Weights of a small image VQ-VAE: soap at rate 0.0021.
Rows from block 9 of the encoder, named by matrix and row number. Rows with one number belong to one channel. Each number is 128 + 32 x the weight over its row's rms, rounded and kept within 0 to 255. All counts start at 0. Numbers have three digits each. After the name is the row's rms in percent of the matrix's.
# convs0: first 3x3 conv (encoder.blocks.9.convs.0.weight, 208x144x3x3), inputs 90-104, a 3x3 kernel for each
# convs1: second 3x3 conv (encoder.blocks.9.convs.1.weight, 208x208x3x3, transposed), outputs 84-97, a 3x3 kernel for each
convs0.83 100:123118121136166151129126161159126128124101104138147126128116103074101138138125144145136142129130129137131126107132113127163166083123109117081147104233117140127161122111161162162134132148108150140149123150094150082134144106134164255148154168148079142164114130139143125117158092092109194084133104121155164159144216136170130151155149141135009166180123156121132163122103079117141157150083101180078094172104087
convs0.84 090:082135132153136162075142100087126100162117085157111111136141159126173146122095117099083105093158097095146104166198138137137157100138118166108168089080162052095116167068119139100130138136140175108103128116157066165126129103142089091117116112153147114130131163153131126191127127089171047118113187122115133164153156042129138168170098110079123093123046109174189148125126161089175142118134131102114106127132138
convs0.85 092:170142165151103151181114140116072087161119072118206118119122122121100155114144131134107141136140097081113116155077136090126206065081175139095105098135119155197147111143158138108084143117130127149162092181142118126126123178116103098103100176192117114131113113111126087150131093158141144197115084093143133211096106113088110187123059100132093091114119156109165098167118022095132162142126125145178078114084118
convs0.86 112:141093098136117197164131136118114135158147029162150126115124118145146035110157122132140137175091135157106148097143157140133112111127164115171157137158219113124111115125099122133195152121136168090115117134183102145080151140154104173000173113152137125132128137089128152101102157150154125204080126112140117143149146129116114154146124160192122136160114147132135111104115149115153137110115103124094109136126135
convs0.87 117:135136112121092142148106114145143142075187136149156155131122132149136150098135115092122116121119130144122125129136107152154128119102106087126138111134122112113120120104128171159141130113124074137131201093166056142144137145129016139144157109118107124123135147120107137121158121131148156101127093124119140155229152099146121121142118141050149167124144151139116111151114129106123104149117116070118159142122105
convs0.88 087:159174171094105133096107105110114127135100116123162144167150156104134110140155166101086114104090130162213138120100130144130109158138094209255188130178135102029147143106114120107163146165138142135128131121093144103152068129120107104085103117134179145149127133120164136096151193128129122111116080066101151092131135130114098105120171110099078094136108113133177162133142105113070091160150111101141097164180141
convs0.89 086:131134150091136163144151096124103126104059132133156104052129139083157149187098078116120095152123101141101133134109091144147125173122078055142151134128129118125085124155158105194195183151130128124085087183148136129105124099122107135138080076170145123082144117078100127127088157104120112097134129116148161132207084144146133142124130062165005170094171137113140083110168105114134081160139132122149173130188143
convs0.90 084:158112100166113136160114074113095120089129113095115127143137110115144106109144162144118115205079094137132141141131111192103097131160150127198143092221255127169164113112146131099190115077132097137165122143096122115124114129083109142078138122106152106161134120122130118128120127121128092170102126147146092132136098096155112118126125138129193129123139114077107113111140205123094117172138144124097033179086093
convs0.91 100:105182140072145085106115158115096149108168075114063094178138156098131121094141063099114126125109140157108119171149106131200137105135064152106184125120166123136152137162165121090142117144130115185178112150108151121113116176156116120165129141142162112135119133146140130122144046084104101113146124130136079148146041196152168116171079125086135141152084118145112133111114126117131143159146132143114171112146108
convs0.92 122:123113138143125133128169126098151120174000121155175113122134136113186139123106126136130096130129191144127104161108134172123130132128144105129108125154117129131124136134116146106097098101124121128138095116128106157118132123142111182121145131126147122113150096126121117125126146121140118133132174127150086139123255084110089117139145121169058108175160141114113141119096130115097107095124114124158148127112125
convs0.93 125:123116151129138134138135150128158115132128124095121149137052114146124145113121138133196115116146145142115122198130138130086133135141134109191131103131142110096137125191135136135116163144131093088154114129102163102130129169124117132144114098141143158131158146151148120120108201114127142137116111131104255104125093128129122147118248100121102116131106137154133150133121087117135141143088145132142142150131136
convs0.94 094:102133109147108100098119140159134132105168182091085138128086128146143150172134129163136093168093093141186105175131071131113043082103116083080094034086101030137190123143161170207103169083062076176154068203137152100150135114116109118156099128115141124086136093113129141069079129132131107148136125187107190130124107118132122134101116110114159138099072178163141076112121125120124121207220143198169151091127075
convs0.95 110:123149123131120159136132154150123127115141123125000127147120150139089099094187114101142110126125135168137130102137132128106136136155100132109156159109120136129119118134127153116152134002141113083139139107126135131113100144124086131128114094129100132133111134137139115143144107098131153140150132121116121113122110117091000152145136137157129123128065124112126128147134099120138094109145141111189105146192144
convs0.96 091:085125105155145136117129112156128088104109142144131162116170119117098137121091116102126150053077143115153114103150144108177177155154122099094141114146163154175144133086086168092117131077133152087107220140089102108114125163165100127156165132120109094104173086123142198123124123146129162127110161121154114178113142122143151065116088095152153147078088147150142111152158118137164125135146161166131127132155102
convs0.97 106:109125113126146119156128157122201082136127095202059172129083147109083145107115089106118081105109150122187135118154138171132083171143080123105125126105149121126115150112124110091140073211083092072131082124075160078177116125104145119146107162111164140144154130156142126110095161100109150119123059115194088090130075083059251122127154091108197104174028124142112110117106132096145081167158164138152128122163164
convs0.98 118:137126122127145130122103123142132125118109153174137117120122144133201104126144130119112103135203117097125126132110125136137093146130142106169138169055194136175160115152119122005119102130146076104134106094128105147104108134140128000145116128130116118104119167103126123106138137121137104121132110113132137149091173110117127114123145147147255131140159117132117152127093117131119114112141109101144136119133120
convs0.99 102:134120149151098137152167111141166114107000126136171162092109141108137088084123164137158166071154113131124126125151140106182111129124119112091165132113084111096130097132122057212139145148104109130162255093052184167152107156088095110143081100130132132116165109123146123145101092102112100143140140130108101138189197128126098110165134125095189035142100099132099109179162112167174068123082144086063170118122136
convs0.100 098:154135123159105112103133097112121135141165110138163122121105143128111067103118154114122122143090142113143123148130123116081156108150111120112088122193113135134119113098142147000125129141126157140117143197101118112137129152124129000168179128117119132113130112140106125128121136094166122110150093134135083111086119127118145112123154151119234125127111141113139128079106146119081081135153104127056091123124134
convs0.101 091:120091095114112105164144125073140132108255136123114133095131162110157114150140135128113149091106136161128173144127088146045074161130112124134167115164143122111137091152129173255116148111126125109132109096101103148083119095085161255091119112127122098095102182118149141146138161175140126101129100121133119124139095110133110125100114135136090138112147110135144136146096126109120150149140085108113132109121121
convs0.102 106:164101125112150090096075142150102101147108157093167152100122106124142100128132093101145135122051209104144152143135133057129126100185100159163151174178145198185208149116122113082089131140122125197137096160102070088109078117141141144090146139124095145120106141137116130123140143085137198099146146157151058137114171120164125119152142107160073138061226094127129147142142141183114100127154119138096134100139140
convs0.103 084:167139153116156131142104100083146118142104133097096121119136157129123145123121099170141133149129128156127187051116164117099139141113112225166146187171086101124163104145120164132121124122134113129130136144142136197105089101136070042125132139201124146137094097160094067108056128207159202103082103096170123086151137075149175147116117099098190119065103131104125149094143181101151200186132139161174133157170156
convs0.104 096:154164129117098149107083151136134158150114148078155119119093102137144121141093139133185161118187120116054128150150131205113094023073166129152109104120143171073158111159111135175087255143144132124133069186095096125161121149155107148078167079130137157163125142142166153096140121106110127118150112135110134105107070097138070155134147148132091175067124150117114120147099107071126122070135094100139103192117085
convs0.105 114:120150124177142140160138135147128126000135104136143153110098160141138129144101153162139115136176115119120122130171111171158130132125104112152121178082091117107114144140117000128125121140141114133112156108125115137124154098115001156113145128127140117106156134119109098139134141142120113127133160117103122130213112136130117076128119112139111138125128123120116156122129131121137139174113144144138133118124123
convs0.106 120:155139139117160190137128120119141119135000255138143101081165119126118111112143096109115145129108121136122111108139111105131115127126129137147151135151107105119131117121109127170055117091153126086100155143117121107148141109094114172167145133115131161146140132130112127147102146120139074106127129108150080134092206000120138132116132110169064185148123131145122116100076126121157115117115123117131139115125139
convs0.107 095:137102139122153150109161143132116126140027141174133136119128167107128113094095142140118141182171104124100123141133110147093154111123176109142166124170162110118154127117138124192086126137127114117125065162155099188113138138120107209131136135122116137151122112148134098145111131145146149143147129126095145081140235132124112095110136120094182134132128117088115119077093151148107150138116151116128142136114097
convs0.108 105:142123125167128123123120119114120120113146118106105131110163141091111115136151156154128163062118139108114127147092101155093123150062133168130125097121125096142101121096130130063178101106119091051123131101060141079107125147105134142151156128134116115152098109119113140127139118168081112092085115125115146113091017121140124175162130130093071100055177130129164125196177125139134139154117114144157135099134116
convs0.109 087:158121075201112097197064069106135109138130171137049062144126085126165096113111090161182212168180239194131170117125180128128140147116135140081147109101116186127140166136154198118108060138101115155101153111112148140191155091137090157134130152131126150152130131108124130134128131128148174134147114134168154048141132115140158106117160115040118198170091082083088076077112127086099094106114100089088162099127087
convs0.110 121:173131148142152196162150178129150116148151115124127125116150118132125178133116133144082123178063136137129112106145124134126165118125107139156104124165134124124115143127147119057166121157157199180153145255178135165152124128106109164129126188140121105100115133139120149077091176107185150101132102086103143141188226149137113118134122111197091165154082132113132130066173080100121162151145154154105051146131103
convs0.111 084:123087116115092115147131131087113144105146146108170188131124145109078108113160135106107155131141179064098132114061079139097136105129135139128164140134149132107165138099113131067070095112115137074097104052087163105121161133165181134131117135109104119126089113119087117149107108107097095132112089092141151137096150128087116121104186158127183174179168170119123117124114111132143162118095171117094108104096132
convs0.112 091:176141163154137119153169174146176107101137230141126118146118158122142162138187108130110125143163192146223161091123133108098180189165144184151126153105163110134116149102123162096118121081166192162148171210140169172133162116138175146121121104125126110118082100109095116097140110097108134150152144119102074125118045080076070135116162123138142167123073120128119119089128120126120102140117110112133100085152084
convs0.113 120:143129111112134138124114130121122135138114108144116113161091130101177143116150137140134138125175134117133140151128145144158148148160154106119104079219095160112106127131112160000158134136127123154124080097087125103091119126135135000148130179128095170136116080160118114109138140133119136123121100125127171138137146166117130125123119109094246134157091126147137095128151112114133106130135128120114142128142151
convs0.114 081:148138128141158114123108171111110115098111113125113108143141138078159155153148136085134130200044091136094110144054156149092077192167130142207154188251195084136159143141142142087092086133157142185120109183086096115161106103138109153113115132144182146119152127124118100106121128104102186174084109121117111138111117109109104137115183158203145169101132130150126089120114138088067120103102125161094118121101144
convs0.115 082:114104115073092132079103120163120160125150115100141109129166133084136075138114127161144133144087142127094114130165143163153114116115126183121149112132171087098086118124109147127123175125152174134163132068072138068157123169167122120137118073093149100144116091112150107132153100139133137113095158105160122110117085138118122147161183101137086124090098100103101112134127081103128162135121173195147152095109108
convs0.116 087:149145134161178134093113121105110146150117121181120133138143096121089139119089111087122119099118120176173167121107119132107095160138115160202165190186173078053123128145084102094129136124131206170142129164140099076134086081080116075103134154144089141136171135146213197190132114135130123103107097119198144128101115167104115146130124169098137104131121138133089075159122165045094100151073111158152105114139131
convs0.117 083:152132130129147148129110100163137167133187100085160140116150113115164113136188136125107116175145089177126112135082143078072187132101147115166172094199129105134188156083089188075100122105083159161085115087120156196101126134139057146128071129108080131166082170149097111148126121127152141095121141094129122120135117163114142110144135163116154193107187121113177158112117166121163166109109109126161151092136144
convs0.118 087:120121112141084110140148157114097118091104124173208138129135089126075122164150145202091088188088129110238130136082119102121178209136203081150150178162138155181068111132106145094138141084170113107125190151116125103121098169074133134173147138156091109082165110103144186130101131120138128132123110138111113128152091096098134100152112189146200102099240105110129146096126085120131162110114077114108110173120138
convs0.119 091:118154131106155163142121095101150116131147144112123094106102128113085095103107132091132094126104103068072095130161149100136123134119122090084143110132159123152163099100170131091207112132102119111172116173151140145162133171123156101070087121144158140131163112160122121090076142201111186192091143154144126140146147199192099081079113096059148181102121200132168129113121170137122137190197134175175041108087087
convs0.120 095:107097084117143101138180178079113154078119085066092119108102083110143160075105065120111087074096108111080146126116068215249160166210151210212214125136217067046147121124107132116121141119099097134189078105099086092147123094130123080120154129116140120104133120110165119121093107146117171140113119100172127118157149125136169182125139120102099147079057077186139129138147139159184122156117122112079078199159121
convs0.121 099:134105150130132112152097108167109128176115155105145121129152140033128140139144092171098143095150123132119125152138129114127098135112126137112126049137146110122152098091145173137120144086124101140176143129155129107144126134094000129150096168116147130136107161133144143146140108077093121118133142107119154121100167142131130122117168139078163151144159145167115138143107144115141165098116171135128133145133140
convs0.122 116:151126131167153107128171143148121122175082146141141137120092119163233118123118124149143139142121174146136147161110169157151155138157103113102117107055130096114081117157112147089159144136164167189121101154069106144128143144137083090116109101126144144148142125154140175133116098151116100103148098113110091125105083130131114135110075105114178048125093135125157104098149124118137114146138103139193185124172125
convs0.123 084:125116121108121173137118152053092140065052090082099094120159190151131158113120090094132108144154141088116099144124149132101175099120138131164169164223186184207194144119107140086062165097123128119108172157115127142119135126159153151140162233163142164173100133171082088112118182097164124107092088079107117126120122080152131144126157109177252184141179158121118153044032060105118105117176172134081126115083098
convs0.124 091:084136100124077108168102106144156123039155130136110123174131162130121129149121104132128140093135143057075144178115127058144120169172144130163178118135142161071037083159121146091131118141170088104125160091101143116186101114097090113082212129034124087131100097132123122117123105132118187151155155101125114141167079133062102179081112159095167101121119119113142126131114095208177167068131145097138170161135167
convs0.125 092:106097132139129177108085121147138125080142141061152119106096154157150128131078154129176147144187124176070109125207136138094115076113125117163154188192178175141173118134144087079100237091095214097146085101131117100133170124135168117126069095086140082111116160140125155127119161146073102127226113162103162101139095105144085135135134114092164098126165145174155140152137110082151114129156123132124119140139123
convs0.126 122:137110134137102125120122116102170107134095137092141124136134149137107146134135156113092133095088080134126120163121065135089107133114123110164118130124142118149123125084147099218098120157145139098097134132094096148104137103150100119075103062128114128105151091140132135137112145102124113138125126115150106127144080128154106147119089102127191116121153121120139113124120144137131104147133156153120118136140165
convs0.127 093:084101115124139137102083044081094099124105103070130120083154130087085093103133112125152146095159194095061123113081125090127130107074069108065112136086092237204119121101117079123110116064138060076110128140102169112105127160117110085087183150149140150162101115125083084099138094104203177130110147126157145159089153149099113191129031084164172121148216152153082093172169160154160223124161142145168158148083121
convs0.128 115:125095148122113157137183145130130105094183086158158088097147119127118115139152123158147140135224133110113181114186155132249174110155161136151158120143103120160106113146128172125136164113155099162159113052169159149134153131097158100109108119096140135102126115107165138104142123146054238170111161134122150187125255164126171129116123099048214122105168124131093126133102141125123119121139130101148112103111124
convs0.129 098:139136147134135117124135098143114154184095142115150155090108134093137106070088148133145135131140153126123111114082125147066099158066124105141169161091129073192159169178138000168106156184115160155145150122141138132110164121116021159158141095103146126121131164146127091118111127106168107140168165112144131108079097117143092125164068127145140134123176127132130103101101095147136095100147142146132098132117120
convs0.130 087:084098114020109109140126128126021071154137129087068118139128133134119102136094101164099100115109146103123093129119130152183161087161126160167156190131152154136147119130104135129125182144087119179144139246145144096139115106113113074119137109104117116122104119116124117135097188154108119122081095165109112099125116123149100135187178117220205128111111107089061095118119108111131144113127089103160114123154152
convs0.131 108:135124124169140093116139134120144125035165156141146140164112107141094132158143137127145102151135196050091131145086149115214121119124147119152171100123173122107101098146168100002148109104133117192107179074089127083111166128138142044164201145143116170137114140160118125110183111084099085137074112138109104104141041164128146146134111113059189170111101135098171141119112150162113161136111058168126106129143102
convs0.132 086:156126118128169079137181150178141140111168157120132118122134071098159115101127092110063145110132100137099117088085114047115147090113106079132085095195147160203125107128135068110113127114156156148068137093132084194170125170118158178101164187173074145132163103097114150108103081108161172166097095112162099165149140187168185147152078135104201114092131060173163132121081155159090157117157130159115087159135111
convs0.133 086:121167171132123127134147131104139149154120200097105150135097149099157125124156138119164138088190181094135122098165150161151112214132168136131112172127140096173162130110153037156179086206174131154127156086142118111124130124048159167159147112125102132094085115126116088102159123117153096129130139151148155126083189177071112090173135145120138116066102142140131111171114108109121102144145140122143071141172113
convs0.134 120:121146118126102150178139116171105122127176104131121128161127151144000110160111130139111129108198109127090126130126157174100150118158146136130138122107112128113133137132138150000143152130123087118150090142129128178102124141146131031118119087117111110108123179136096149134124118135115143137127160141114150165133202145109145116129126132095255113136111128125111101152111135111125117125105121092120160124104119
convs1.83 110:160127139091096144130072124144106124120145119089105118122084106132035134141169127130112089109196124111134125142079130139101131164160101104104130138071106122103092144126155093084141155164152174115133138125119171122136096122139159035149084124134155126155118160122149148132133164143166135143139144109124146156104109159104115099122102119139111145073131114123159116172141171131161123
convs1.84 090:152138166186187090197187200112092160095137132123135193162176138138134149124109097093109145109126093077125078143149142109080171143129137081187159189147190164103127103095085114091142178084110143129122145170098173110135135054112177179104115151106151073126122097092170146170151147146122080083086102107111087104097202132174118157145141179086087135098118114115170150143163134155152138
convs1.85 089:077163147162159134117151095111060114102164075059104120157185120136102146130131118099161119170149129178139136145111148146164058104146117128053125086151181123129120116118073149152075139157088138127058126049124100107115120143135152125164147114146173154124125106085141177128119132129074081108151170133153189159096158146146153180122159156135156132148142138089063198099077137161138076
convs1.86 108:152143102190202101113113078132139146000206134132145149156118121168118083087136117086127114058104144111125109127112105070154149099131097142088101021159097132117065180148134144144066123138140159121130201115107127124128112126081210156107080142120160101111145128125122149139148121142166108134122123114132152109000148144149135116105139129096126124142123111077077142179112147125167152
convs1.87 107:092134147148098138136087105142140122120122120140146126088102159099118216145115080121146110135115076122142110167105162174147255166125120131100156125103119150109137122174089136106161131111153139132136118116239129102154140111098132114149153126104095117180159145000109157133142115119077089106147137140134146130124114170105159110166154085148148121160150115123146068100114115151131134
convs1.88 082:185197136147149154145149117142122116170160170167125134147161115142146131127108139139161139129112153098119146134134108112144161132151175152139146135102112119091144194167194149104110112040058099091144129137127168179141126126103173112160112107128170148102132157185137107107147138187123160166111130095118146141159146144143078102058070095118098129147207186101097130081129046110200133
convs1.89 091:120102125076130087189062076113088103042124125093060134113107146103094130122152118174149100128166160089154178128086118125155119120116133169141162085128135093093119154094150148091148098160101110095124122124097153091091136147151164123141133145108090060139100111086137101156134078085141160104129110104141169136110117113111115119117086172120107138158124160117167128149069139099175117
convs1.90 097:083117137119094088113135094101090123145084144120135125115132162160130145094114127149130116158152155145134142170110157100159210134133176133127134110078140105105137198150105079162105177143124109108097096116081086115050149126127159105124119116057140108121152159097120119096164114118130147112134153117118156154000144176114147183147186211151201130133147165117118147146120133124130175
convs1.91 097:101177098186081168099200119124157124132070156098131157092116146137098073128107076110114105112160133123105150103124156108105110114110146152112146234102174186156160152149172090110138098085097118142142131079129129139158119123075096081070100079118120133174151061119107141119118092118118150075131130128119143116119077155089171114108078127136120113170119170112118079065169162173072160
convs1.92 117:112097144106131090132110134127110113098189102126085122101138107121119114148115117162157171149154169164143133126120118120000114149112137143093100111049058098150140133195150136000165183174124130117123123167130118114134128157125143125157149180136116079141145161080139123122099129098121161141126104147127152135122000120133168154120128134125100117131147159114186111142138167130156136
convs1.93 124:139142114141133086126070105118134141129118133116138117132150135149122134135063135121108128095137109127201158141110138164141163123100124129121133127119149120067115121110116095173157135117158126153115160146138148048131131123105119159153118198145129136112133098131118173121112137111140135130106133127118149138146125133133000141124152143117134114156144119117090114111162146143180125
convs1.94 093:102126094177125133204156089099189110153086121141158141153162167114131168110193147106152144128081091162111056113124120158134120102085154092081123092157156134159146100117111190190112138037082179110117128091149143124117131158118164147123185151156108071166146155137146132110148136153141124130173104066127128106133153137166133127055098147042103173151114184052150148128139184146145107
convs1.95 101:077100125152098127144117158154146123146110121159151136138177122125133112128178127156085152116142151144139131134122139104139106083154176164182117160177114098113129124091165161119120078119108094096104131122152153136125147255104111126123112095109101168158106110113139139125146114142153153107137156132097210141166120079080125141137082153122153120135136100129087130130137109102145095
convs1.96 092:165106149110130161144114157097140074128149105135123114139152156157149158118135128071079188137106111131184157156112139134136102127113138117056132119127145096109179149234157108117194106165142178111116100121127167084094112189141104110102102133164152133164155154133134141122166139116086080104104150143103040106126075089115114117193094161092120060095092125128133173134106150147168117
convs1.97 093:148147086130110149138161116129160116133121119091133070172165141112091130091121142178039185115177148130142151123119159139157126167109124076115092106089143143129113143042137146167098124097112113211111097052131123120112114047122094103136107153095123163105119143158118153121102087136153108076119142119162000163104206130132155132124137114101125139130143134148036145097149168145184162
convs1.98 121:143134145118051157126094142094132117101130156126093147125152130153071130115165130111111117128165134100104114115085116156251100115127152163153118143080147135129146070115128136101104110141106154139140119039162142143121119148136158000153152107134117087123138158142119126138137116095122198140135153120124125132139079155142127124106125143110138117130089130118116142140051124134163141
convs1.99 111:104109134121045235088088151126116096122115116117094135121127140108093104146133166154122099109135151104126157126181157102131149186139134109093151083065165158121115145098135122164138115121118119127119103157129116146105163152100164131101148101163117155140099098082109161174119083110124112085137145122084111155120160143121103147125141145113106065092092144145148086147195192104138110
convs1.100 094:140133097137255156092112094130128128108027105105130132082153167109126140139122134153131129139079139142146169126085118134126117089150126123116129147149116165095144131153152086115142151077120120129134112187125127132094131142155096211102155115144088083116113173138102163110118137119136159114130108130122123133112061139116179114107066163108090142151140160151125138153135202133120134
convs1.101 095:142094151186116162111131138127129149132044118134116125106153194107134135122139134132106104117153145177107114077120120117149156165101138127145161226137180146109135136058097110193074203147111087114084114143094082102089143106107070255115137074099077142107081119170127107146137113142089062112051131109101127112168244136137137119139137178140105148188164150100097124123151148131098147
convs1.102 095:063138073075143098098089125183143073113105163127122112145047095119150079135116096147169149159130136095137142113103122146119109105165132142085173150192142127133145123192134111191094124100163094112140115180107129127107132130164119143134096071111112124178168137086108131124118116124157159108142140129103143120142105153107093175179106085108150064109140138114105144137203123129154149
convs1.103 080:075165144147160144058116134139064147131132096138117142163114138111147130086150085126122111164167113189127094153178112115121094069116136139169056036082109084120127156124173085130161093126098167077106125077126087126169140097197151115167150138117164114098155088115177139155078096105061035100131130159082156161115184132056143119144132107102111125187146170124142104125174113100127127
convs1.104 097:152155080110080127167136140112102160153147115137135164113145053172083124153169152133079130124160087113111088117126159125104118071097082153210056127147138089085117156144114083136100101077111149190084157120174116181148117165151135139099135103114133129133085152148133161099120141118089130104135161135170130093136140097118118117071112223106138150149118128098077067115114130083123138
convs1.105 103:174123105151103205132124092123124108145145037132152139133146170147119198109143139149132159127115072150144173169101134114130116103126133123136136094138179113116151126153128121101136142155138130101115109131255130097070089133124133073255160113103119089120105129138101113119119142143110124162112114121112151106076110103128117146147159134169144142147145135130148114157107148140136099
convs1.106 104:142121147161186138184135135174120116051209132163125132140120115128123102156172151089135101159063170093160167118136175175098152103122087160154155105205141137094120129165136155060156102164177175127120040192107143170115103146126182111118102165149178134131076213125113141156159147149129116115129145122142124119165062064170124086109138121182156136137153128098113146143010176146161128
convs1.107 097:141168135162092096161089151154109103142123105181136121156120124163149107134090129169120148134115140108096159123145130143107142144123161198172151161135157162164144077169115211129201078102159104144158165051157155143108088126112118130118136111092130100077156146083129073112101156132166152159075131105105158133099072127124145153110139094149137108164131108162144120114062097167179135
convs1.108 099:096110149101097170076134129165111143166080131099120156104147101144203115147113136126108080145160096128123153128119137118145089112087143141101122149048123145153143186083183108088145162130142099131137103153141122123100122105125129229181091136146128135148107112093115132131132166143128178183135165143118124124192118136151161140134120116087170121106141148105135134121118093116115135
convs1.109 087:149171157129165215171179064099089164149118107158189135106109113116136104145136140211127168194116082101140129092124138119135138112114090142131187114168207132142081095146164074117165160137132103137116121125119120146121128145081078087085106076137136140142138152139115154148116136125115100102180138113124183180106100046146136125086104125073101082119076130184110167201071113108183125
convs1.110 128:128141123125198124122156126128100112104097137107115126132072113160096173148115104122157133139132100139131159127119131163109187116140134169172104157161125152143149128100137189080119084155121107126128097171111146132130106113135153149121109133111124073133076071155137129123126144135105162139135117117120136111124092197115180117135124113114136101124117118139136102125135092162128137
convs1.111 090:159167105136138126123198117180182140140169151118146145140128167149207156116123126116133117114113153075124139187154161134157129136137142118127130057120131133081131103098105115096084101135146145158121135164085095105105135124152154143120147123133139153153083095174113114115125118129150126151151127189132124116099140156120180133191184107186149120140162126102136125139092113157115125
convs1.112 092:136125105125070131135178204176149140098178135099129121144121120150165107121143172121127108144167127095074109160090110071140114081168160093091103084139065117178140117107154094125044069069082136099097103124109142123144108091088090056120089157142137123147085122166123112115128143129135144166138126134085139128090147142107099170125125067128124129100116087120126145170240116150169145
convs1.113 114:081142120162147140146136125113123116142072150126163131099133124140151149111111112129137134124062151157119136103118118083103139085133139116119134186228132143180103094126153102195049129107133119136100112213104104112106131086101104255088156087147117144157145129144095112122123104121099055150121110132115139109131255115148171114086102153145138127150131183102120140079120101131099151
convs1.114 089:100145159123070179121158109138113128149108189108090142100114117115124070101129156081115148186124150176139109095135118148118126073129150142157140123207091110172191130117111164117207141078115094125068124070098098109122123130108143177156129161147152096125160119103153135167123125089097184132138160171113138204140117116118123123155092079125155083086122122123126099108164076118130118
convs1.115 087:133141073124189121101133161163161136120157145117151137083139101149122113095102096128087124112104123161096128046155129141169115137172115116097139124112153139104143155160194155165187136079076098123157128139151146166099143119155141193131123184120136073126083148159094118106171147166082150196072156096099202163177153149111131130168236135185206148105113093154094115184135151132132180
convs1.116 082:099107131122118164162130183142093115133120144134125159053075090163155165201145122151185164133113131122059070138124158144117183103122163067146099127139127135119118110072152124152119165152148116115073135131130120169163098116102091132113139143091152196175146162078141112137171125143107154100105097152126111155143135150066127132073062071141170135119173180129152109108155149132114144
convs1.117 084:151119124105084165115141131096086119140162138173153116137175114169091110136130092161150157188156128163102132155145117201167140155136112102140162112125095122172106123164116115097114081142163161151148117138116125172108135122141126116132101152145117125145166062132076122157095125171134047112109115111122109184120138136117128137188135147152091137131147138104091113111232133150189148
convs1.118 091:107033095142148087121119144122115081186108120154140108140151151081081102091139177114125113151141159125108117098151136085099179116138164117105164108122163127164109176202088173120148157153136134179127086122085113134136156102095138124079164157143157086063139154116075098180134129075148089143106105139125122123157123106141135153122130123176099116160098114108095163158175127175144118
convs1.119 096:195135131102165151138136097146112064149165100121176117097170184119154114101166167115102137091116140104130131145107108200170084123123125150134080124084155153178115142077109082113111048133070106114153111118105153113080130097106059073173096135143114160157113151152134134164137176148113118169153114105115116136193140145087109138090107166116133174127145158075179169143116170121160118
convs1.120 093:132151191132152196165131135144157106140170139155164144112140112114117104103133114146157136146133097156158126123073176134123134082088070170213195138197136088160165109106154146133139102155116149109103075093143111110151132118113124158144163119112149143129147118127159122139154102076136123084113105091137109160127129129151130135171182198105120173085070136138172150135155122161134157
convs1.121 101:157130119117118107169132134108096114105126199112115116152111121121126152120140163147107171144171082160130145146132178117112056118139131131126120136110092107106105082223199102167057153113182126105105125136170158192122124138126141140215140114114110109105120102184112137105139121102144139197151128135133143162134157049181138128132125087120112133139106145144118097152122189116098139
convs1.122 114:137143152117152118120134141152098158146160129140098120120103135116159109106129110143144147115087148133126137102153102088103130111100131159130154173065155156128128109085131096135101119075120118092101087167103134127113130142124114068153123114117141142153151169129106132092140144122196107146101119112142139139116078132118120140120124121143198176141151143145104135137120159138140125
convs1.123 087:152163144149132125159109113157079142137150154104139155152114138130125192087120135127175134087125140105149102122130112128151153092106125131129104102097109101137148152067135096097155131144152118150137135131118151117132091127160120142195122145114091121105140119101156098097117160149162161139136147160132153170133125134107116132109166134146164138143154122135171161128123158094154170
convs1.124 088:130116026114150183107191110104130101152139146111147148130094203094044114113091150120138148108155115132136126125106198146093158112164129144128150128166094153099135108146167154132111184151152157173110128155114106099117120106145145097091113157098128100162163109111131155139118140103161155082100125120108117140107139158137140094122091095154124093126156132130141106123142083118101101
convs1.125 091:151126081118166112111116135125087185136078068125180136130097151115201095110118085142106186141112079152129143169158072120176086132133196128076106082070100140163126144090051146154179128077138093169092126144099087078100147132100129171145138155157142158157158102140139151138143105069109119134142119114151078090134135101126139162187095123151147123176187177159155089127134121105147104
convs1.126 103:142151150085150132162107114117145140164179113134115106111085104116151099107123104135123121112122117126131134120117086155143123133157110123121159154051156103114127133128171105130110106113120125154138098158135131127125166152160143111167129144138125085089105075124118130128145119108147106172112125123131103148134135123119159149092130136142101133125134127125130093110066171123169108
convs1.127 098:112193183154165163140127143125124156146150145138164133141105150152173156179154189162139145104097132099084121167146162127144146171112098089086085088082123133090168173183122143197145115089100142141133150153109176147103126184176086081111062086123140104123160203169110129124125156140162154139167170146113134149157125152120115096108097093148109144172163183119112077151116136159142143
convs1.128 140:128170122183163063136111130114081099079142044128095100112171131154119109121182174116103146138156162134127107101156118106098080119145114117114143202023172158059123174163131097197132092157160126155128102123135098156122136169111125143131132121126137166116118142130117171126133109098147127151118165117145136116211158086151159145115103166154116101123157150126063116120057165098117125
convs1.129 088:114109116130141122151077118146087149104090129144070097099111119114152119141151098119132128175173119143175105099122081108149096150170116147127126144157121150159128092112179124103139075108156129159114102121134197101175105143126119058222103097102125128140115052136078127149127111164105140095120134116147132125129131142130127075071111090106145087114123105142099143112114154134139108
convs1.130 096:134139145174164118118069075140128128132131119150150163114106125166127166156158111160149153116076124100136162137106132094188129158160138150201193160143144105116156162070095104140067140058104117121119134107117143115129121152093078070137134116175099096112140113178152194160138148133133131176140173144118124106149169142131120184157151141148157138153110111167184147070045081126097142
convs1.131 102:100163150076088126149095121099147120144095146128118096103124133136036129115164113133092125141153094131106136061114087147190159098126121102101134144140116091139098160126154132125119092155104124105115175137176125131104136098093115110105153150133091044121092090072110105068125140160088114152089115107111119138088165141051095093121114158076165068145116119118066114162186101139123146
convs1.132 083:169150083129158085176136143112115115129107120136152107118138115115130141111132111104109124130126139108112143091165131111136144100083189068090154129103142139105124120111097154076073168210130124164101104155122088181106128133120153083167139138128159185122122115119148144124142062063109102081071090090123172131136140121107139155156183166129131190104097145114139121118097135114081086
convs1.133 092:151168144080100138114088131109084129092089081118071125139114176078143116164096131114126169161092150101122145144145144076136095141121092079105149125065085064089108206153122077125190156216106132128094064147124125127144141109141118154186131125135125114102141143141140136131140142144144122153182118118115159151120070123147147127155104155164152154116115112137110120154142136092123123
convs1.134 117:129123114183070123126186146139126130161077125138155145101106137103029125157103151125141122124186099148127080116120135095125140102093152116126153113104127177129122119119115125206132153168163138131121152152145109132151108164137110221152130145142111102122115185139103145124111111110129146127110123109148120104132000133151166093151129121137072127153152156114146137096153128122096117